Weights of a small contrastive image-text model: 12.4M parameters, encoder width 256.
Rows from block 4 of the image encoder, named by matrix and row number. Rows with one number belong to one neuron. Each number is 500 + 50 x the weight over the matrix's rms, rounded and kept within 0 to 999. All counts start at 0. Numbers have three digits each.
# fc1: MLP up (encoder.blocks.4.mlp.fc1.weight, 1024x256), inputs 0-63
# fc2: MLP down (encoder.blocks.4.mlp.fc2.weight, 256x1024, transposed), outputs 0-63
fc1.596:397524444596482468491517471433496568516491471548490514392446478440488519503544518478488494451478458561589446538554442503553460468403566457497510462441489469439528460427451548483581519579511568
fc1.597:495432599548515546454499482519492482484491560492529419485480466432547513454561491551539430478499533578577579558448523504532618436500501515512573498446511519470523441472447436470438472481467465
fc1.598:494522483442489420391598579483460467462508464511584526421521403445610496406494453491387572485452541455429612463447468517559499568473452463540531594522522517514406514411567473364505487536499496
fc1.599:531494589559550449544547475457423554505419470531512430454487533459557433518528466601453461550530455539524490421627525395538428487501483498459406509592450472392619502474467439485599483596548427
fc1.600:507503553642530451491511455523467469468493469403550435422456425452497408528548449569564490510606454468493527433551488512510473500442475511547475470497528495510517499497474494448523628450487479
fc1.601:486501504434419480559460452484567535538380457516505476522494469520468414419440540440563508475504549549496487446474606575439576380499524561464614628588535393484470452556535573471513436528466574
fc1.602:511477519425564413562503494492550456513368530542554540512500438454477518520487500483501469500524451521492607501479490546475464466447495427518516529466449481414488459515431462429541497507466455
fc1.603:427582436413524585549530477543503561480598513527411483537445534479420495461389546479547501495435458511458506556520474581521479536487529387518517512435534487410542522520522470495503525465429549
fc1.604:516550547577539507496506580512553543534489493542506492403548488485544494506488577502446456435524466410535426556508452523598470545430500472513494478478431526549580492485462564333402562467444592
fc1.605:482511485548476517545436525439593440549526607414427521603552516571478567431479563559495454648559543498506554558536521419464431554541494447471529523494474539455535472522509506457419510505530483
fc1.606:550488484581570448476600599589516519455420517507491493490549473449490549517377502468590457506421567539457524528503505516512436497390526490506461463508547541546431554500575492491548587451541562
fc1.607:413544470480399506465536535495496401442463462519562539463567573478532476504446531409512534487500476539443413465448561492568495472566523527457551581564514457513446483478430514501523472415542467
fc1.608:485569590390545512562446510514493535523514557521501491504511503567439525523502462449561460542569404488448538583548465480477523521519485578564457450500537525570491507502445466469514457445494556
fc1.609:478471574467501445435564476429488492398488477553568574430424559534512515494542486473473519438450499472490553471413510483483464470520547456425512538463522525393529608446563432467466425510597524
fc1.610:557463440464503612476523432429597522468507584511519474567543584488455502505437573460505537536519451448472568583583423422396521483527532535496414492537504511500472433525503422456553485455457457
fc1.611:507538520452485554458599510442501491553472449622539452448507555488508477516525505458549442531506508502553642477493408476565486595451522504575554611538557481460455501540459530539507526555494500
fc1.612:513488601497526449420557508484456550501415452537424491449442483458512565495400438419532471479441544527588473599524465543433467492475470421608495548401627592567506572523474416506587494506473536
fc1.613:480453517469601586540508442509509523478481549446468527496464436492568515497519447451391513502487404513406470547519470466519613541556558478522497494403508527423464437529572416501463556532471476
fc1.614:462534416536476500448450509505575408468521528480438461511468464633610480432471465479437486553421492488560480471481478456510573540570464514390491509451451485492457485504441394476566408465511472
fc1.615:513550461557413491520596536507527522546472574519554497600515567431498541522536610448588552462450487539561501585505403462410468461555576448503486414555488514358421533446524585526505496563502495
fc1.616:515528490435447469489454472471498632419405515459552515471423482441476472563505578516574460573538482484480541525543521505470544480492510530560463540448437483520484426571510382450563449457493460
fc1.617:479384442514510548523479466467442501465494563536520444502598509570561484544368476481421498457581541584462481537446506481542392464517489497488508596460564514450507452449451450348540550544477529
fc1.618:534500465585453564610558451623487455522449485515616496448534573507601414459518506537481446442491504552520476469450468498534564387539492461504548504538433519541509407465441559565539505493544450
fc1.619:510461474465568530488510398522532508484508554466528504551500551509520501526538553490478417530475554443579544486512454482526348496514551510488471527583423557472505461429504481529511431456608508
fc1.620:425420523452527477494526614478494562496419578566479405634509423502545603547453575557476558490463536567511553575457402437609488546526476604534558590482583517471394451531475395494494455499518471
fc1.621:537528553587501574504465508440497454531479500552476526485530405484398406484517517421511484489570442478436523485552594414499563431511548514549445529506561522511539552566491466513437520562557483
fc1.622:527494529416525429350465465440520523442555454605460463441513488495585445530568521486556501495510495549539493451525512489469456458428519523533449634553511515545467558422517556513451511482412468
fc1.623:472477533515464443498473510495548495508447578441517419618523518410559519499529492464390419432520558562549471595471475458458553470443558429531591463494494483571631536497462559485445449485503569
fc1.624:554542459580537579461509460456511517535526496540439445518445526480524657479464476541511553420534483591545565567535586477405560547609569480492586369596518512526480444425505523502530549498582503
fc1.625:505584510538571589511568394470531427492543462462591469460523558476468535516539489561523558526479470433467509543494514445482513540461540522544446497506551463482494499521500471588496560427527492
fc1.626:515518482501561513466509463402559427466448463369552484532555620465368532526439569527444550542560519386500482497442472512452588524486487599471544527479463444424511515518478585503428514572504532
fc1.627:475498516488461454507519461455470462388476438461540480391522557482511462491482558503455474546454490457467433606571516518586444542450437449505525520465496573455489456554481550443487521531464553
fc1.628:504437478555499513428479438458458492541442529532528461530412450416496483470493565525483501545554505492493445568466496471493503559485499534482628461553490510557481499442502415594453391518549614
fc1.629:479509436580527499459506463543548460417432520564498415555411511438434579543424560562567480412498467574414452445496476481440493537490509467510515435592492508469455452554536449435470454499379494
fc1.630:468471503568481560414537440475564623535508511622497536475379467434561495528494493467425430429564504440466489514395630511458488502467405538541597525491474498410486459423543523450507449475513517
fc1.631:490491426517580476554476489490512483484473509561664486574439594461510465474533455478476496510498533465517530540527430455507462443539564508663473451478410499464466506499518441454519554469481541
fc1.632:503524440411426485559545577505582491507481496508542546466485558626539528431550468516438516566502511486470416547542568427488514586526463501585517540402471539479525460472457483513540522458539449
fc1.633:465442502383486434521575491548492488523423557501527557504510532440554466485499568387516535590561496382472473429472511513559456432497392449526532584376512580519447425469494459480518568434474539
fc1.634:482504495548460508608527526542437581489536434492451489512505481527502515494516481406534452484566500570539549499516482522528479534359475482462529506469532498509457439543454505509457496561551492
fc1.635:463497481572521519376562461522441494523503492556603543521466572460541505436618465471590545568523552366477483532544490455430494391537548484511518557564550582477517643551503507517469482456543469
fc1.636:489583553483559526464560502386641513520454607445509492487440488462476348564468427560518544531477547448503502544402508477511576491494408439480455466514511583537485520471503463539535464474506524
fc1.637:508461474536536461498453523420505499485567393495408547521406520414416518432440556424406436510628526491591477477491532552478458543554431453527540560517532443479463461524499457526426457560489554
fc1.638:575506536449453550531510505416391502472514436551469478465539551384492532447450446504507430501483468544509504478468527531521523457408515589477518546490533509520515459546580469516479457422567539
fc1.639:445539486451480509452446409466455432518552501510524461516423495413497573533565500531484429549553508488428470510388469474566516537541536489525459561453529451477387512549491515411509585476425516
fc1.640:521619515510472455398402554505499505499609472632446521448466488524565592498528528489540471501573530429448430512462505573540485526376437495484535617500501436491468522511550433535515487493472556
fc1.641:543494459524537556440548543480481551538469530472597475472581412488592390525543516493518456486489548517607457566504420547439579452524532511472515491564472458546543508588544476538577429507401520
fc1.642:496433503464475443468467465483530511566539481483447479496540535518428534531529445503469466460516475487477421529476504479528557555518417442573458585456515487465519457399517488468436509511449444
fc2.596:505510519455561463469464598492437456513530451454452568505573527428539562411451509578458462461496416498448540486526415499503462418497543573510536536476525422451562515503435550615596495551495528
fc2.597:585500500559444475472473477538594476500480417532518594649541489463457498524536400508455515583571503486515516487519553466480508507520591471579494536527488463474570510455492474565465564553438463
fc2.598:541527574467553508558548472471453461589508557582473526435576470450429568444488507508546584509427508577588408470619513530478512535530500531443360502470502501475555543512418518548472471391474452
fc2.599:396539521413508447548435489547471489554440548568598488498534531440466536510425566530449581497458511513524474578500619445515466534469566483525494645466537496565482489473446527514505493476541571
fc2.600:551476488505450492545524555434442480485437453506507432493568475432432522502506513654542554481500474512568582507507550398432519489454497513584552479582453474493496520536492458570515485568476485
fc2.601:579478471535486497488466463440452477491568542525503434516531481487618561465624453473626531547552544495452481494484603666487535507480586527558496493531470561468534586486430504451455500476570457
fc2.602:472511381570448567588487680553562537498549488509507439497489471525557613556561516425505534487546517467476589504541524524557514469615504530561448458545489466534511449574506581488572458431492477
fc2.603:482425509514602582501490427550514520395499473566492506525486493444450455568506463521424542501474412481448510427461508415443522605533497495482518568474454545550505482583447500542448534579444467
fc2.604:468507495467542478468504488518460582538499471498499552491459509473583365534475439423432480518364509496458497425448536389492503380565505545567536535506412458470506499463503510470491501542515517
fc2.605:632533490499542518454455438509535513546407514418562507515465509502422477463442395420532562446488500477540523419541567499471599449454511600468522541465525475565522545527581532477464519515584519
fc2.606:514540517485499434485462498527526505496503437478456463480530499438527651481497479561553557478396476426536436529498481512444572436454493495470547497511429540510459492584467522500453646514488490
fc2.607:516613431595523411479460523489511465534526465490515446469563490580497474503502523460541596550428529426557418528465509507423494517435497558452531587611555523369507560554529505527477542579533501
fc2.608:459539426444433497513501519469609546489452461534560490535497526436496470448583432539534495421524480535559557463443503565440501516607520549569456540465411506453551483506436530586561549492511532
fc2.609:507520468561503568493487541457460427617502525485554565429486481459473555532382481491522567429413483504571427500545534427554496482553552513550496512424538442632502553510459463485534512517558445
fc2.610:448474539490546467484505519456510407533519436560488526490528573628408476394506494536559509481440473445493550530517526452519579453453566580487518475492443503490529533468409534577474516472454445
fc2.611:478469469456447561424534501499518471485488492432449561455618532478517500429466438525472539504458500515479437399474444534554481510504511543438435548473499534474470417474492486512421533456501458
fc2.612:463565465556449458547499372519459498510524525491544574458484562503526472497492443468501499499524428497543497506435542477511452534532480478428526544543600492568465529568489511626485470534461476
fc2.613:493527465504377537475491493539541428478438444515570468455552564517433557557606475435521508419477530486526458528507457451487550469632498498435483611449555525479515478597546531461490548540452512
fc2.614:670454497497513562416524499517511509486534471568455547409493462392492497517497557574594557559563513493451479539510552515454423495463492437511472450536573419446486555491504522514401487449513498
fc2.615:459559435490450565548421443427651534368504547538518499557504476461486616519472475543567457517475568567533518474496495606507478529556501478477543492419442550580480513477552554558544527455547524
fc2.616:456534531455544518444457414426491588520547405553530604583451512463520457514460486529422591521518512466543492467485492513504496471458509609487452485482504485523456433500384520549517497508528537
fc2.617:480555539409549517506503522548469568518467459438549433550551547499544499594481434517493478581416572461449532454516491464394431520436498477428513527530499417496486542500324589465463468443524533
fc2.618:409507461537459498427464433487527431578568503570597508551569528550442529453559445459487493455416584448522391535508600494434465533414506463573488501515513538463605471507454583495545486556562509
fc2.619:414482536489496494500523499420431486506487499440471509427502533450554544436536439439520481519486533509459569456426548512455490575419584558445596520477537420566482479512517466458489536567488526
fc2.620:534612501531600435590501401497549388482612473411545459525542458427605498473541490524436446481402548484372546361512492521617550465461507406485554442480463461486624529502546533470488568582419462
fc2.621:481411543514524414458446481520559416560482511477487497460475444512535486513505506454448548424564510472571492460484523496447408545515528487533478461562490494469499507538492430437465554452512555
fc2.622:449540532491520436485564459563460500561506511436517576564521464521468480523534449577513472519528518489451520423456470477480540469512452434514523499446465490448469542601419500491419486424544500
fc2.623:530547540467598466502464554468435529466523592520588492485465464519537493466436420457578515511506532396546559466449399427506500550529536537521523434451500486521512491576414435570501530515485460
fc2.624:533445504497553541426464502545489531592452506539499513492459406512468593509550483390496461461509434527485527477432457530531509526427478494498526466453504603375546452481558476521525541516491546
fc2.625:435453499473480521473452544421503436523427485541489541484502515514536512530485599421486546520463562456498524385545482493541428402498486524427504478481571465423543509488420439492431445514447499
fc2.626:497520536465502574458506475449583576512531554488560516451489528551562487559536536447488529525461524436545555451474572445507457463475561526546488506474514450494533387495564505492502573468430519
fc2.627:499467563480410556513529382488526516470556546482531538462492574585414479546502503577466499538500509505502525458507421522514521562523448440535523482528479460561541408560538536495519478509572438
fc2.628:539493484468467506538524558502586477542544491410541560474549508507469486493583549504416517514508508512533546487517531516497406551473434477494512522588557472434542453417528410592556469542408526
fc2.629:551386500499497448520515501538522493445481415574566584495473477513620558488528465486586500477513485528436489403573491508476442441538486484474462497512538413478528511466503408485417450548459384
fc2.630:509564414531516450549407490416457535404546510487430521410444516467515503588474661597553565563451449526453541505473475480489432561499526452553442553564397526523514575408451499473560378523521520
fc2.631:446472479532421465490453409503474654447497486504558518419486435414506438499576527519514564571627398460471464533521482451480551485559548613414517538487491555449538519525333560561613495554498475
fc2.632:412536456581542473529620537522496518570495614492538363530511516576447416497476477467545503569428480498498517549433440546432498502439482502553537531492429449506471490526484480550469553549495416
fc2.633:565428482439533409534472464485480525544567461517536495423507512538453466469572626421570475528488518432610466464464460458507464540555511539588552471398472578477525562467471543570486615535535419
fc2.634:462515500490469507538526453489450519497459511516556515461573535530458481519465589503471392367419413467547511546565500430493547523523454421441531483512489500447392502399464544523498498543497452
fc2.635:507511425536567486459501452489480513579521589447525514461445544519513459554534552455443649563464529486448554487496542472525547408483533501478554478521629512443600463471563442533466449464387459
fc2.636:521501555558492532519457514478576547578423651523503468527389479471439448528539472465521559455497445462490470475530474514380545417637479559471472462418471504492512437576470445466608484570524447
fc2.637:519486422516522484470524441525476538544383444490513492378488549471508436586580433503457625512537600475550488506499499476480512412457455517492534503487546498442500503552542514542575568562474453
fc2.638:516535423516487520471467500433513472502515555501459508574562438462448545564491422520581516518496461486577402508473563508509534472480459537520518480511522498487451485655485572505513446533439619
fc2.639:537410458371386540535503607470496468549466536397495501473592517547534474374562507538579576463506447434604475440523460507503522517468381472415461421461450489440487527431540505517425455577493493
fc2.640:452493416501543456492496418508489462444484606546508435525484497480548575560494518489443594470494534493493546479511493450422430610550491493574454506492466539588484592485639493478513479594505548
fc2.641:570578561495503502514510512545488532448555465500532487536501517437464527563542492555443564517542574500528513436522443533481441496579493576453529542548499534499537534437559570430579608439478548
fc2.642:434547599466543567490468465507469487482504486572474543410580561498570634531533455525515519531512539495550482577511479562487531535520447482487430455466547496506565595556496581455497545539539456