config.toml
train_examples = 45211
image_size = 64
crop_scale_min = 1
encoder_inner_norm = false
encoder_width = 256
text_encoder_inner_norm = false
shampoo_beta = 0.95
Rows from block 5 of the image encoder of a small contrastive image-text model, named by matrix and row number. Rows with one number belong to one neuron. Each number is 500 + 25 x the weight over its row's rms, rounded and kept within 0 to 999. All counts start at 0. Numbers have three digits each.
After each neuron's rows are labels from the 100 images, of 14848, where the neuron reaches its highest value: "responds to" is what is common among them. Only what is clearly more common there than usual is listed. The data: photos of plants and fungi (iNaturalist).
# fc1: MLP up (encoder.blocks.5.mlp.fc1.weight, 1024x256), inputs 128-255
# fc2: MLP down (encoder.blocks.5.mlp.fc2.weight, 256x1024, transposed), outputs 128-255

fc1.152:537493496494497501545571501520491555486461536487545493509456552522522460484521457469502521561548552502440509448496501507504512490508486463519512468490512493499486497489501502493480510487503494470484486502491463501524500511509468510486493489516486480450505482549545529524500515487462521514452460469504472464485534488525441496520526454497521494569493491485482510493516485465479485522469
fc2.152:492519485505511521516497495495490484500526490517500480507513477513518499493490472561492496493518526446498515533488536474503513496466457483499533482497540428537488458454513519516475496516527526523560493463475462485442477511497506539497509540497519520474467484483465525492502515478519434517477545510483502497524558564494515517515448472483479485503496497524454499458479519458501529483514
responds to: class Liliopsida

fc1.33:482511520486475521453512540530511504518510478490472480494463482488451525514490530497506483500467466522489481518507482476496494502514494454507497474493478494535479459525505515483495474508547514502504512543475498522496521483485493508506496488518500491507499482540513488436504477504503501542507507479564474484481480448504457504477512498508514493527521521561509469499524483465502478479443
fc2.33:496483506528470468473439498512509506516468524497518533512477479542484498498495443537508507496469496466510564466494530469494512513490477488443537494500508543463545509498502481465533473491458465518484481517509457527472507535492517462507530456518498545545468490466509514486507517435494491522511489553474465474490504504484502515511474518479569480475490522527483475508511524474482485497472
responds to: order Caryophyllales

fc1.391:559460517494525495517485518482499520517505466512467500518499493475467501523502484519496473489539538494487471506448509469494482471505518489499480519524495504497477495471514528537491507466499466487497503505536496540502556511447497483544480517518480479489440517497455509530512518500505450506495473483506469515512539488448522551480457477467568491503513539515527497519506494508504457517525
fc2.391:535498499494449523515508495493509452510503539477525511503467477513505505521474468505502519515498483479463548504533516501465498505521456478511506541484483482506491449475484515545544478459517495481506536465531472490457476546508473451522575469496502503525530493490517464476493543517524484516509469487511517517465487525480501442499518519525516517530439514490507512514543477497530533504472
responds to: order Asterales; family: Asteraceae

fc1.651:479481518518476462545523527523509510481486519484505522494488469497461479483524481486496489492520493514529530461531501512540551432512522521502504532501456486482440521522516493499498494526516502506476515495495451459485503512482522529476515526580478490505507469491503513491525528484507477491496500495496502511505546513503502476516476463482506499508480489503486526524476527486489528518505
fc2.651:471480500455504500505459471478518493449500501550501529485498488506480498494485505473507519504512509458494495512460546487491547502498509553472482501488503473507569509515477525501517504499470488505491502485492473491526492477523505468509495512552475526496523523478500544499543492497507492489476502518562526546499506518518489459498530492488529482504505509530468476497503500491520500535511
responds to: phylum Basidiomycota; class Agaricomycetes; order Polyporales

fc1.386:514474519506534497508507497546533476495446513499504486520479489505497475461516538546529524481517523501506500485556523481493492476504506506525526517509509500497503502534529548492490484497459508478488462472489482468521475492530525468447478476454483496468503453506546567529499448518514468561541513504473521517450483501486508493518473487500483511488471487485495491498501507501484506531486
fc2.386:516465516495497461501491524463474458467514558550490515484500534492505559484519480518536475493495477510489500493495522479518455450521466531527495519550446476475470532517500510519468544481483502503476521472508473474560519529517442500516499528498511547464511514494535502487496465465539491525508497507494486495488496512491503494513496522493503515511520488504489498527491486518488517437537
responds to: order Caryophyllales; family: Cactaceae

fc1.435:467505496487495515505562452565527524515501505472479517480504516488495489485461524516533479486524483511481496480472478520522493472517547499526510508473503469481482513502510458525517473500486531499537480489482459469507487554495520502519492499510500453508475474486552481509475472477511468502460492476504510532510456499518513483487475513482502539475469506511522513480466533496490506450508
fc2.435:490457528482497509479539429523521493477491511492507462470501490515502547479521459517542493493464536515514498486501505513505529555499488525480491484508504497487448506491461498521499517535535463490526450483503494524537525506513512483489479508486504508517515479537502482517495502477482462469495563507520535541579474536506497578483498517490545467502503521523469478516481524458473504486476
responds to: class Polypodiopsida

fc1.375:512483499470525560523504489551504432539485518523506475479497484510518463467504514532504516507536510517496538480492517510510510454504486481492473463505528499518480526504461518480493523518485511495483507484497493463512495513500485454501468494539532513472469553527474459494502489492499488505509513504462488514452499513495466482474547493482546479476508519498465529506471521475473518482493
fc2.375:508500486478490481468447514466496503454464500529496457514446538497519467491501559515491513511479561460491526484490512470526474514468483470503518459544491524482479542496480548508471523494506500493462520501429480544474508505486481495471500476499485536505482463475461502497510507489508482543478511564477523502480477512494480489528477466484498502510497516517509533534468454477500496480509
responds to: order Caryophyllales

fc1.757:491530505519509501499523489457504484500507497503466480560463548534492476484512491530435480527508500550490542480478512527503497500460551508536490496516484482497478498539498523469469486509543467488503464464465538533505497514501489493504511504461461530505467489524495526557481470496528487493537496517480487502504523495487516509491492505456585436538510503506501530481485509533499473503523
fc2.757:475490510496499458516478497462524518498530513534496463504471497511503519500493541524498516547444516478483554516486484482474479499520461550546531505551490528481518542468499491542524537486513465498504494446506475521487505487522501527534502523514459522474519538492501475506532468513478532499513540512483473461491537500488472462501503491511478538474471486514486460494510455514486507472552
responds to: order Caryophyllales; family: Cactaceae; text has "cactus"

fc1.549:517510518513457516488498536490511480520493493500515470532507525491494514447533525486516499513460485513471506503509465506473498482498442529504503500560513512488468488521467515472496495517472474514506499495539520521491500465510504535477485510515443460496524498466477488528492479518532481519566513486494526486489514455469480496499472461495521535491544546512483512494481491503478522450492
fc2.549:483484499519470484472474531526501523474511525509488518502487485487504512501537490551532472473504501466504497528492484511473497507514513534483497493491504484478470511489501537504527507491486513493496497528502536545526467510499513566498487504537461539441485555465563527442506472494500511490542490512517493507499485471518488466481521474502497466426508542540514447510508500523464501501465
responds to: order Caryophyllales; family: Cactaceae

fc1.600:510489488462523481510524503508530471499481486465492489474469513530484469523476498478492465490507460504529502496525492454490547487499506513510485519498457504523515508530484449521531540499488500510424505526507477484523485494476477500489511530555495502491512482538511537485512494518464520485518494492462507486540520511524504524493491505482482459518489515510489533467486506498490533513540
fc2.600:479530465469520487493498515551487497457535513462490506483538505488445529522459484510511514517436515479499482481472508480486546495524518526508509454469508510491489507520488477522520478523465514516496500460472472493511507504476526502500546495566516517505466513530500473494477539515535474500461493484502512464467508506488510484493544487494489469479507478530458490500500518504496479498562
responds to: phylum Basidiomycota; class Agaricomycetes; order Polyporales

fc1.245:483514455468497475522537491518522543545480514493499442508477529491499527456517477450481497477496496475538508497489518501485512508533533502471493481551483535481533481525452473492478470507499506471495522485517502508490507506458495442505494468479495517490482469499509495548505480494473482488489522486499473495487526485505507532464535466502490491480501480513472531521493531461486488498479
fc2.245:541474509480507492468577501487501527512497506532481465489509475465465498516509482539501488494474531513510469533477520516519514512456505518486499487492515474486488545475501525500486522486499531521482519532527499505532523523500429499508486481489494475488460510499495468489519501462503469498478508490509521505506447527542542531490496539525471448467506508514524465451512551500539497518518
responds to: class Polypodiopsida; order Polypodiales