A small contrastive image-text model, trained from scratch: soap at rate 0.0029.
Rows from block 6 of the image encoder of a small contrastive image-text model, named by matrix and row number. Rows with one number belong to one neuron. Each number is 200 + 30 x the weight over its row's rms, rounded and kept within 0 to 999. All counts start at 0. After the name is the row's rms in percent of the matrix's.
After each neuron's rows are labels from the 100 images, of 14848, where the neuron reaches its highest value: "strongest on" is what is common among them. Only what is clearly more common there than usual is listed. The data: photos of plants and fungi (iNaturalist). In brackets: how many of the 100.
# fc1: MLP up (encoder.blocks.6.mlp.fc1.weight, 1024x256), inputs 128-255
# fc2: MLP down (encoder.blocks.6.mlp.fc2.weight, 256x1024, transposed), outputs 128-255

fc1.475,100,183,200,202,179,169,205,245,244,231,197,152,177,127,161,199,199,198,247,224,181,208,218,268,167,163,249,198,227,187,219,188,237,198,197,227,230,144,211,176,154,96,187,155,202,260,189,219,220,226,195,218,210,217,196,178,201,176,125,175,196,140,212,224,249,191,136,171,246,213,185,218,190,144,257,189,163,196,169,203,204,204,221,230,215,175,143,173,244,207,178,234,233,188,195,174,178,187,202,158,174,170,221,243,239,252,181,187,233,164,175,182,181,198,173,229,233,221,196,186,181,162,177,200,178,221,176,227,226
fc2.475,110,195,190,195,204,173,202,237,217,189,207,192,192,155,188,200,180,197,245,163,177,193,226,170,192,203,126,248,189,215,205,204,216,199,205,160,186,211,182,199,186,190,195,210,205,136,250,214,219,209,250,194,181,183,200,190,233,224,193,178,235,212,214,195,183,177,184,196,177,204,218,190,193,174,207,166,235,189,226,219,214,207,258,221,154,204,146,212,152,268,220,280,213,223,223,246,203,196,165,226,180,237,163,187,229,202,209,178,179,184,230,198,232,235,217,246,203,226,202,207,205,218,185,208,199,171,219,195,213
strongest on: kingdom Fungi (41); phylum Basidiomycota (38); class Agaricomycetes (38); order: Polyporales (31)

fc1.327,098,163,216,201,189,199,221,218,174,212,237,243,167,161,142,202,178,212,191,193,248,218,242,224,171,132,163,213,205,202,195,222,203,180,164,208,231,178,181,164,221,221,174,274,199,240,178,201,172,171,186,195,220,219,165,161,149,183,175,170,227,188,187,214,113,155,218,188,255,188,181,168,196,206,119,208,191,147,243,173,165,186,170,203,209,191,199,231,228,201,215,187,249,263,207,254,171,173,243,189,209,206,195,213,184,199,236,192,180,178,191,216,235,249,197,154,228,172,265,224,146,155,189,197,167,141,232,225,153
fc2.327,098,156,246,210,160,184,143,244,201,185,217,222,231,198,220,211,238,154,203,200,202,178,127,203,166,182,255,170,246,196,203,255,163,237,221,223,189,245,228,165,221,168,209,205,195,142,212,198,188,189,269,195,226,211,223,230,242,124,216,170,249,246,173,240,179,267,236,183,166,225,171,218,214,216,194,211,160,253,157,194,236,173,180,198,219,270,212,230,209,191,184,189,216,251,210,215,151,230,248,200,207,197,202,264,191,177,153,202,205,199,183,167,249,162,199,187,218,187,160,183,185,201,169,194,174,162,233,203,198
strongest on: order Asterales (30); family: Asteraceae (30)

fc1.727,096,215,186,194,219,172,248,175,209,239,144,183,202,163,233,164,252,166,241,194,124,151,171,225,205,178,228,280,221,224,204,199,261,209,261,182,203,223,221,187,147,220,169,213,217,210,185,202,199,172,217,173,237,170,164,220,149,226,237,228,176,241,207,191,196,199,205,183,177,241,197,241,174,212,181,192,199,184,216,204,223,188,179,197,231,121,190,195,220,210,216,191,154,211,180,173,258,168,202,169,145,179,190,165,153,187,229,176,194,194,214,133,180,252,208,203,220,223,220,172,216,200,205,201,171,201,249,162,222
fc2.727,097,233,186,231,152,198,153,210,143,208,177,224,195,208,223,218,174,171,173,206,146,185,195,250,178,211,187,192,219,186,240,230,207,207,238,201,217,191,283,220,245,176,175,159,199,214,161,214,182,166,208,192,217,171,238,236,202,198,215,196,227,217,199,226,178,181,246,213,166,217,221,226,183,167,185,238,163,178,163,165,182,217,211,194,217,198,162,159,280,254,275,218,156,173,165,235,192,222,184,185,220,205,216,201,204,194,190,191,148,147,203,175,160,263,187,178,216,227,240,184,198,217,174,180,239,263,173,220,182
strongest on: class Liliopsida (25)

fc1.582,092,228,161,177,211,176,193,129,226,241,188,186,190,131,173,201,187,167,192,183,189,235,265,214,239,184,172,155,204,190,185,207,205,173,189,230,160,186,118,120,233,223,217,229,210,166,174,145,204,190,257,224,170,214,190,157,150,201,214,176,215,173,249,165,220,191,230,210,187,261,191,250,203,190,212,119,197,206,240,187,244,171,214,180,213,233,217,206,205,202,175,185,200,216,169,146,190,278,184,191,229,246,211,179,141,215,206,185,227,204,243,139,205,190,188,226,195,175,190,211,209,214,207,225,159,172,218,143,193
fc2.582,091,238,223,106,187,190,202,220,189,211,194,236,173,192,207,222,241,166,203,224,230,231,205,202,224,169,234,216,211,187,239,220,235,168,209,220,205,204,229,220,225,243,213,193,213,213,208,172,224,183,199,211,153,200,213,301,161,263,245,222,237,168,219,150,182,167,188,223,198,198,162,220,217,214,218,247,191,197,272,188,235,164,187,176,203,253,223,210,206,209,246,195,172,201,159,207,227,246,143,185,182,236,222,174,193,166,260,239,207,180,178,196,191,192,284,185,135,243,216,190,215,208,154,153,228,210,204,178,153
strongest on: class Liliopsida (26)

fc1.485,096,174,184,231,241,218,216,250,227,195,188,194,201,178,198,215,256,192,202,157,227,209,188,249,218,177,232,284,159,238,178,211,188,168,214,209,199,151,190,196,182,192,152,164,259,213,207,162,164,219,179,232,223,197,146,236,182,194,209,219,197,176,171,171,169,211,225,165,167,166,182,150,232,233,171,204,236,214,204,193,245,233,195,173,181,232,167,186,166,182,227,182,180,168,176,168,229,217,211,191,193,230,200,208,158,176,187,154,183,204,205,190,195,191,268,176,204,245,246,185,192,129,242,183,244,266,210,162,171
fc2.485,095,210,174,184,207,194,176,247,197,189,225,224,215,242,212,179,230,194,215,165,198,230,235,233,257,163,262,201,154,211,217,220,180,216,228,163,232,204,284,212,137,170,230,193,188,172,162,185,235,163,168,238,184,176,134,217,224,209,223,215,213,189,271,216,213,201,214,212,238,181,202,159,171,161,228,204,169,214,178,200,197,220,256,200,146,253,202,193,207,229,193,217,210,220,252,138,247,211,279,145,230,275,216,220,232,202,201,201,173,198,183,215,174,218,219,184,176,149,253,241,150,168,208,192,251,187,169,188,197
strongest on: class: Liliopsida (32); order Asparagales (26); family: Asparagaceae (25)

fc1.223,100,202,159,208,179,153,163,212,175,210,164,206,194,223,254,183,263,169,219,208,206,218,149,210,146,182,162,198,232,241,169,184,222,238,202,165,185,209,193,184,210,205,190,207,231,290,211,196,166,233,232,197,221,236,170,214,186,210,182,176,187,198,199,169,217,191,201,212,219,220,191,209,200,246,207,243,190,194,177,223,216,164,200,166,173,229,186,223,196,203,176,248,220,236,191,207,210,186,237,261,186,167,183,175,144,293,209,168,164,214,145,184,183,246,216,166,162,160,178,194,229,225,130,182,187,184,199,164,198
fc2.223,103,245,163,193,174,157,215,152,213,205,185,251,158,183,197,164,220,246,225,176,195,179,126,242,187,202,245,222,195,235,233,192,185,177,184,176,236,220,185,241,212,237,155,191,178,173,191,229,209,186,192,204,190,161,182,184,229,211,204,194,179,167,233,196,180,175,160,208,179,242,151,238,207,216,232,269,210,191,193,243,198,144,221,144,214,200,172,209,211,194,203,188,192,134,209,239,159,183,167,187,151,215,227,183,160,216,160,241,265,196,165,148,193,140,137,193,226,161,179,194,238,232,176,186,236,184,191,189,185
strongest on: order Caryophyllales (34); family: Cactaceae (31); text has "cactus" (27)

fc1.619,100,196,191,200,161,183,172,168,219,226,164,214,199,187,146,212,236,233,188,198,137,159,185,151,202,138,172,183,216,157,245,254,172,206,249,212,203,175,178,206,228,146,264,235,208,245,209,259,231,257,223,212,214,226,193,184,196,214,179,183,196,242,200,228,182,186,241,126,202,186,220,190,194,209,176,185,176,204,188,202,239,216,135,218,198,192,176,157,206,185,229,199,219,175,223,177,188,223,229,238,150,244,233,178,195,186,242,231,183,173,239,217,165,149,218,220,239,212,221,254,203,180,228,232,228,207,205,192,201
fc2.619,102,233,177,213,168,217,159,190,128,118,179,225,172,225,237,157,230,220,203,208,175,191,238,222,198,206,155,159,219,193,191,192,274,218,247,190,226,192,184,169,218,195,223,194,175,205,201,178,141,180,223,153,162,186,186,225,238,187,189,202,172,169,237,149,171,169,208,177,234,181,226,190,202,202,159,198,206,175,261,229,136,195,169,165,199,217,226,174,202,219,215,163,157,247,176,215,175,272,191,211,200,190,188,189,193,146,226,166,205,221,234,145,213,215,191,179,190,223,181,201,234,225,196,263,178,223,173,187,191
strongest on: class Liliopsida (26)

fc1.187,107,203,165,136,277,188,226,206,261,234,144,205,189,219,229,217,243,221,191,248,195,177,181,162,189,149,241,262,229,194,237,169,234,201,188,204,239,171,213,235,189,162,189,203,161,225,222,152,257,187,207,228,237,214,225,200,292,215,156,124,147,165,166,189,206,264,210,231,220,247,173,220,216,143,220,255,222,236,161,211,225,160,187,149,176,232,192,183,224,221,187,176,207,207,182,214,225,222,176,186,169,201,173,223,152,207,197,165,205,194,182,143,225,251,208,200,203,244,251,192,168,159,196,243,239,210,234,245,174
fc2.187,106,218,153,202,239,162,128,150,185,212,201,179,194,242,186,226,197,189,206,183,144,202,205,190,205,177,205,221,199,204,197,136,232,198,175,211,189,172,194,186,175,195,200,172,159,190,196,268,218,211,185,232,226,202,216,207,196,205,190,177,184,172,231,174,153,216,181,227,190,171,165,238,175,164,211,210,215,200,219,207,230,241,186,248,162,237,196,204,218,210,210,209,123,206,252,164,209,209,216,224,244,207,178,223,230,188,225,164,185,174,207,185,201,124,180,177,164,246,266,205,190,249,179,216,246,218,176,171,218
strongest on: order Caryophyllales (46); family: Cactaceae (44); text has "yucca" (26)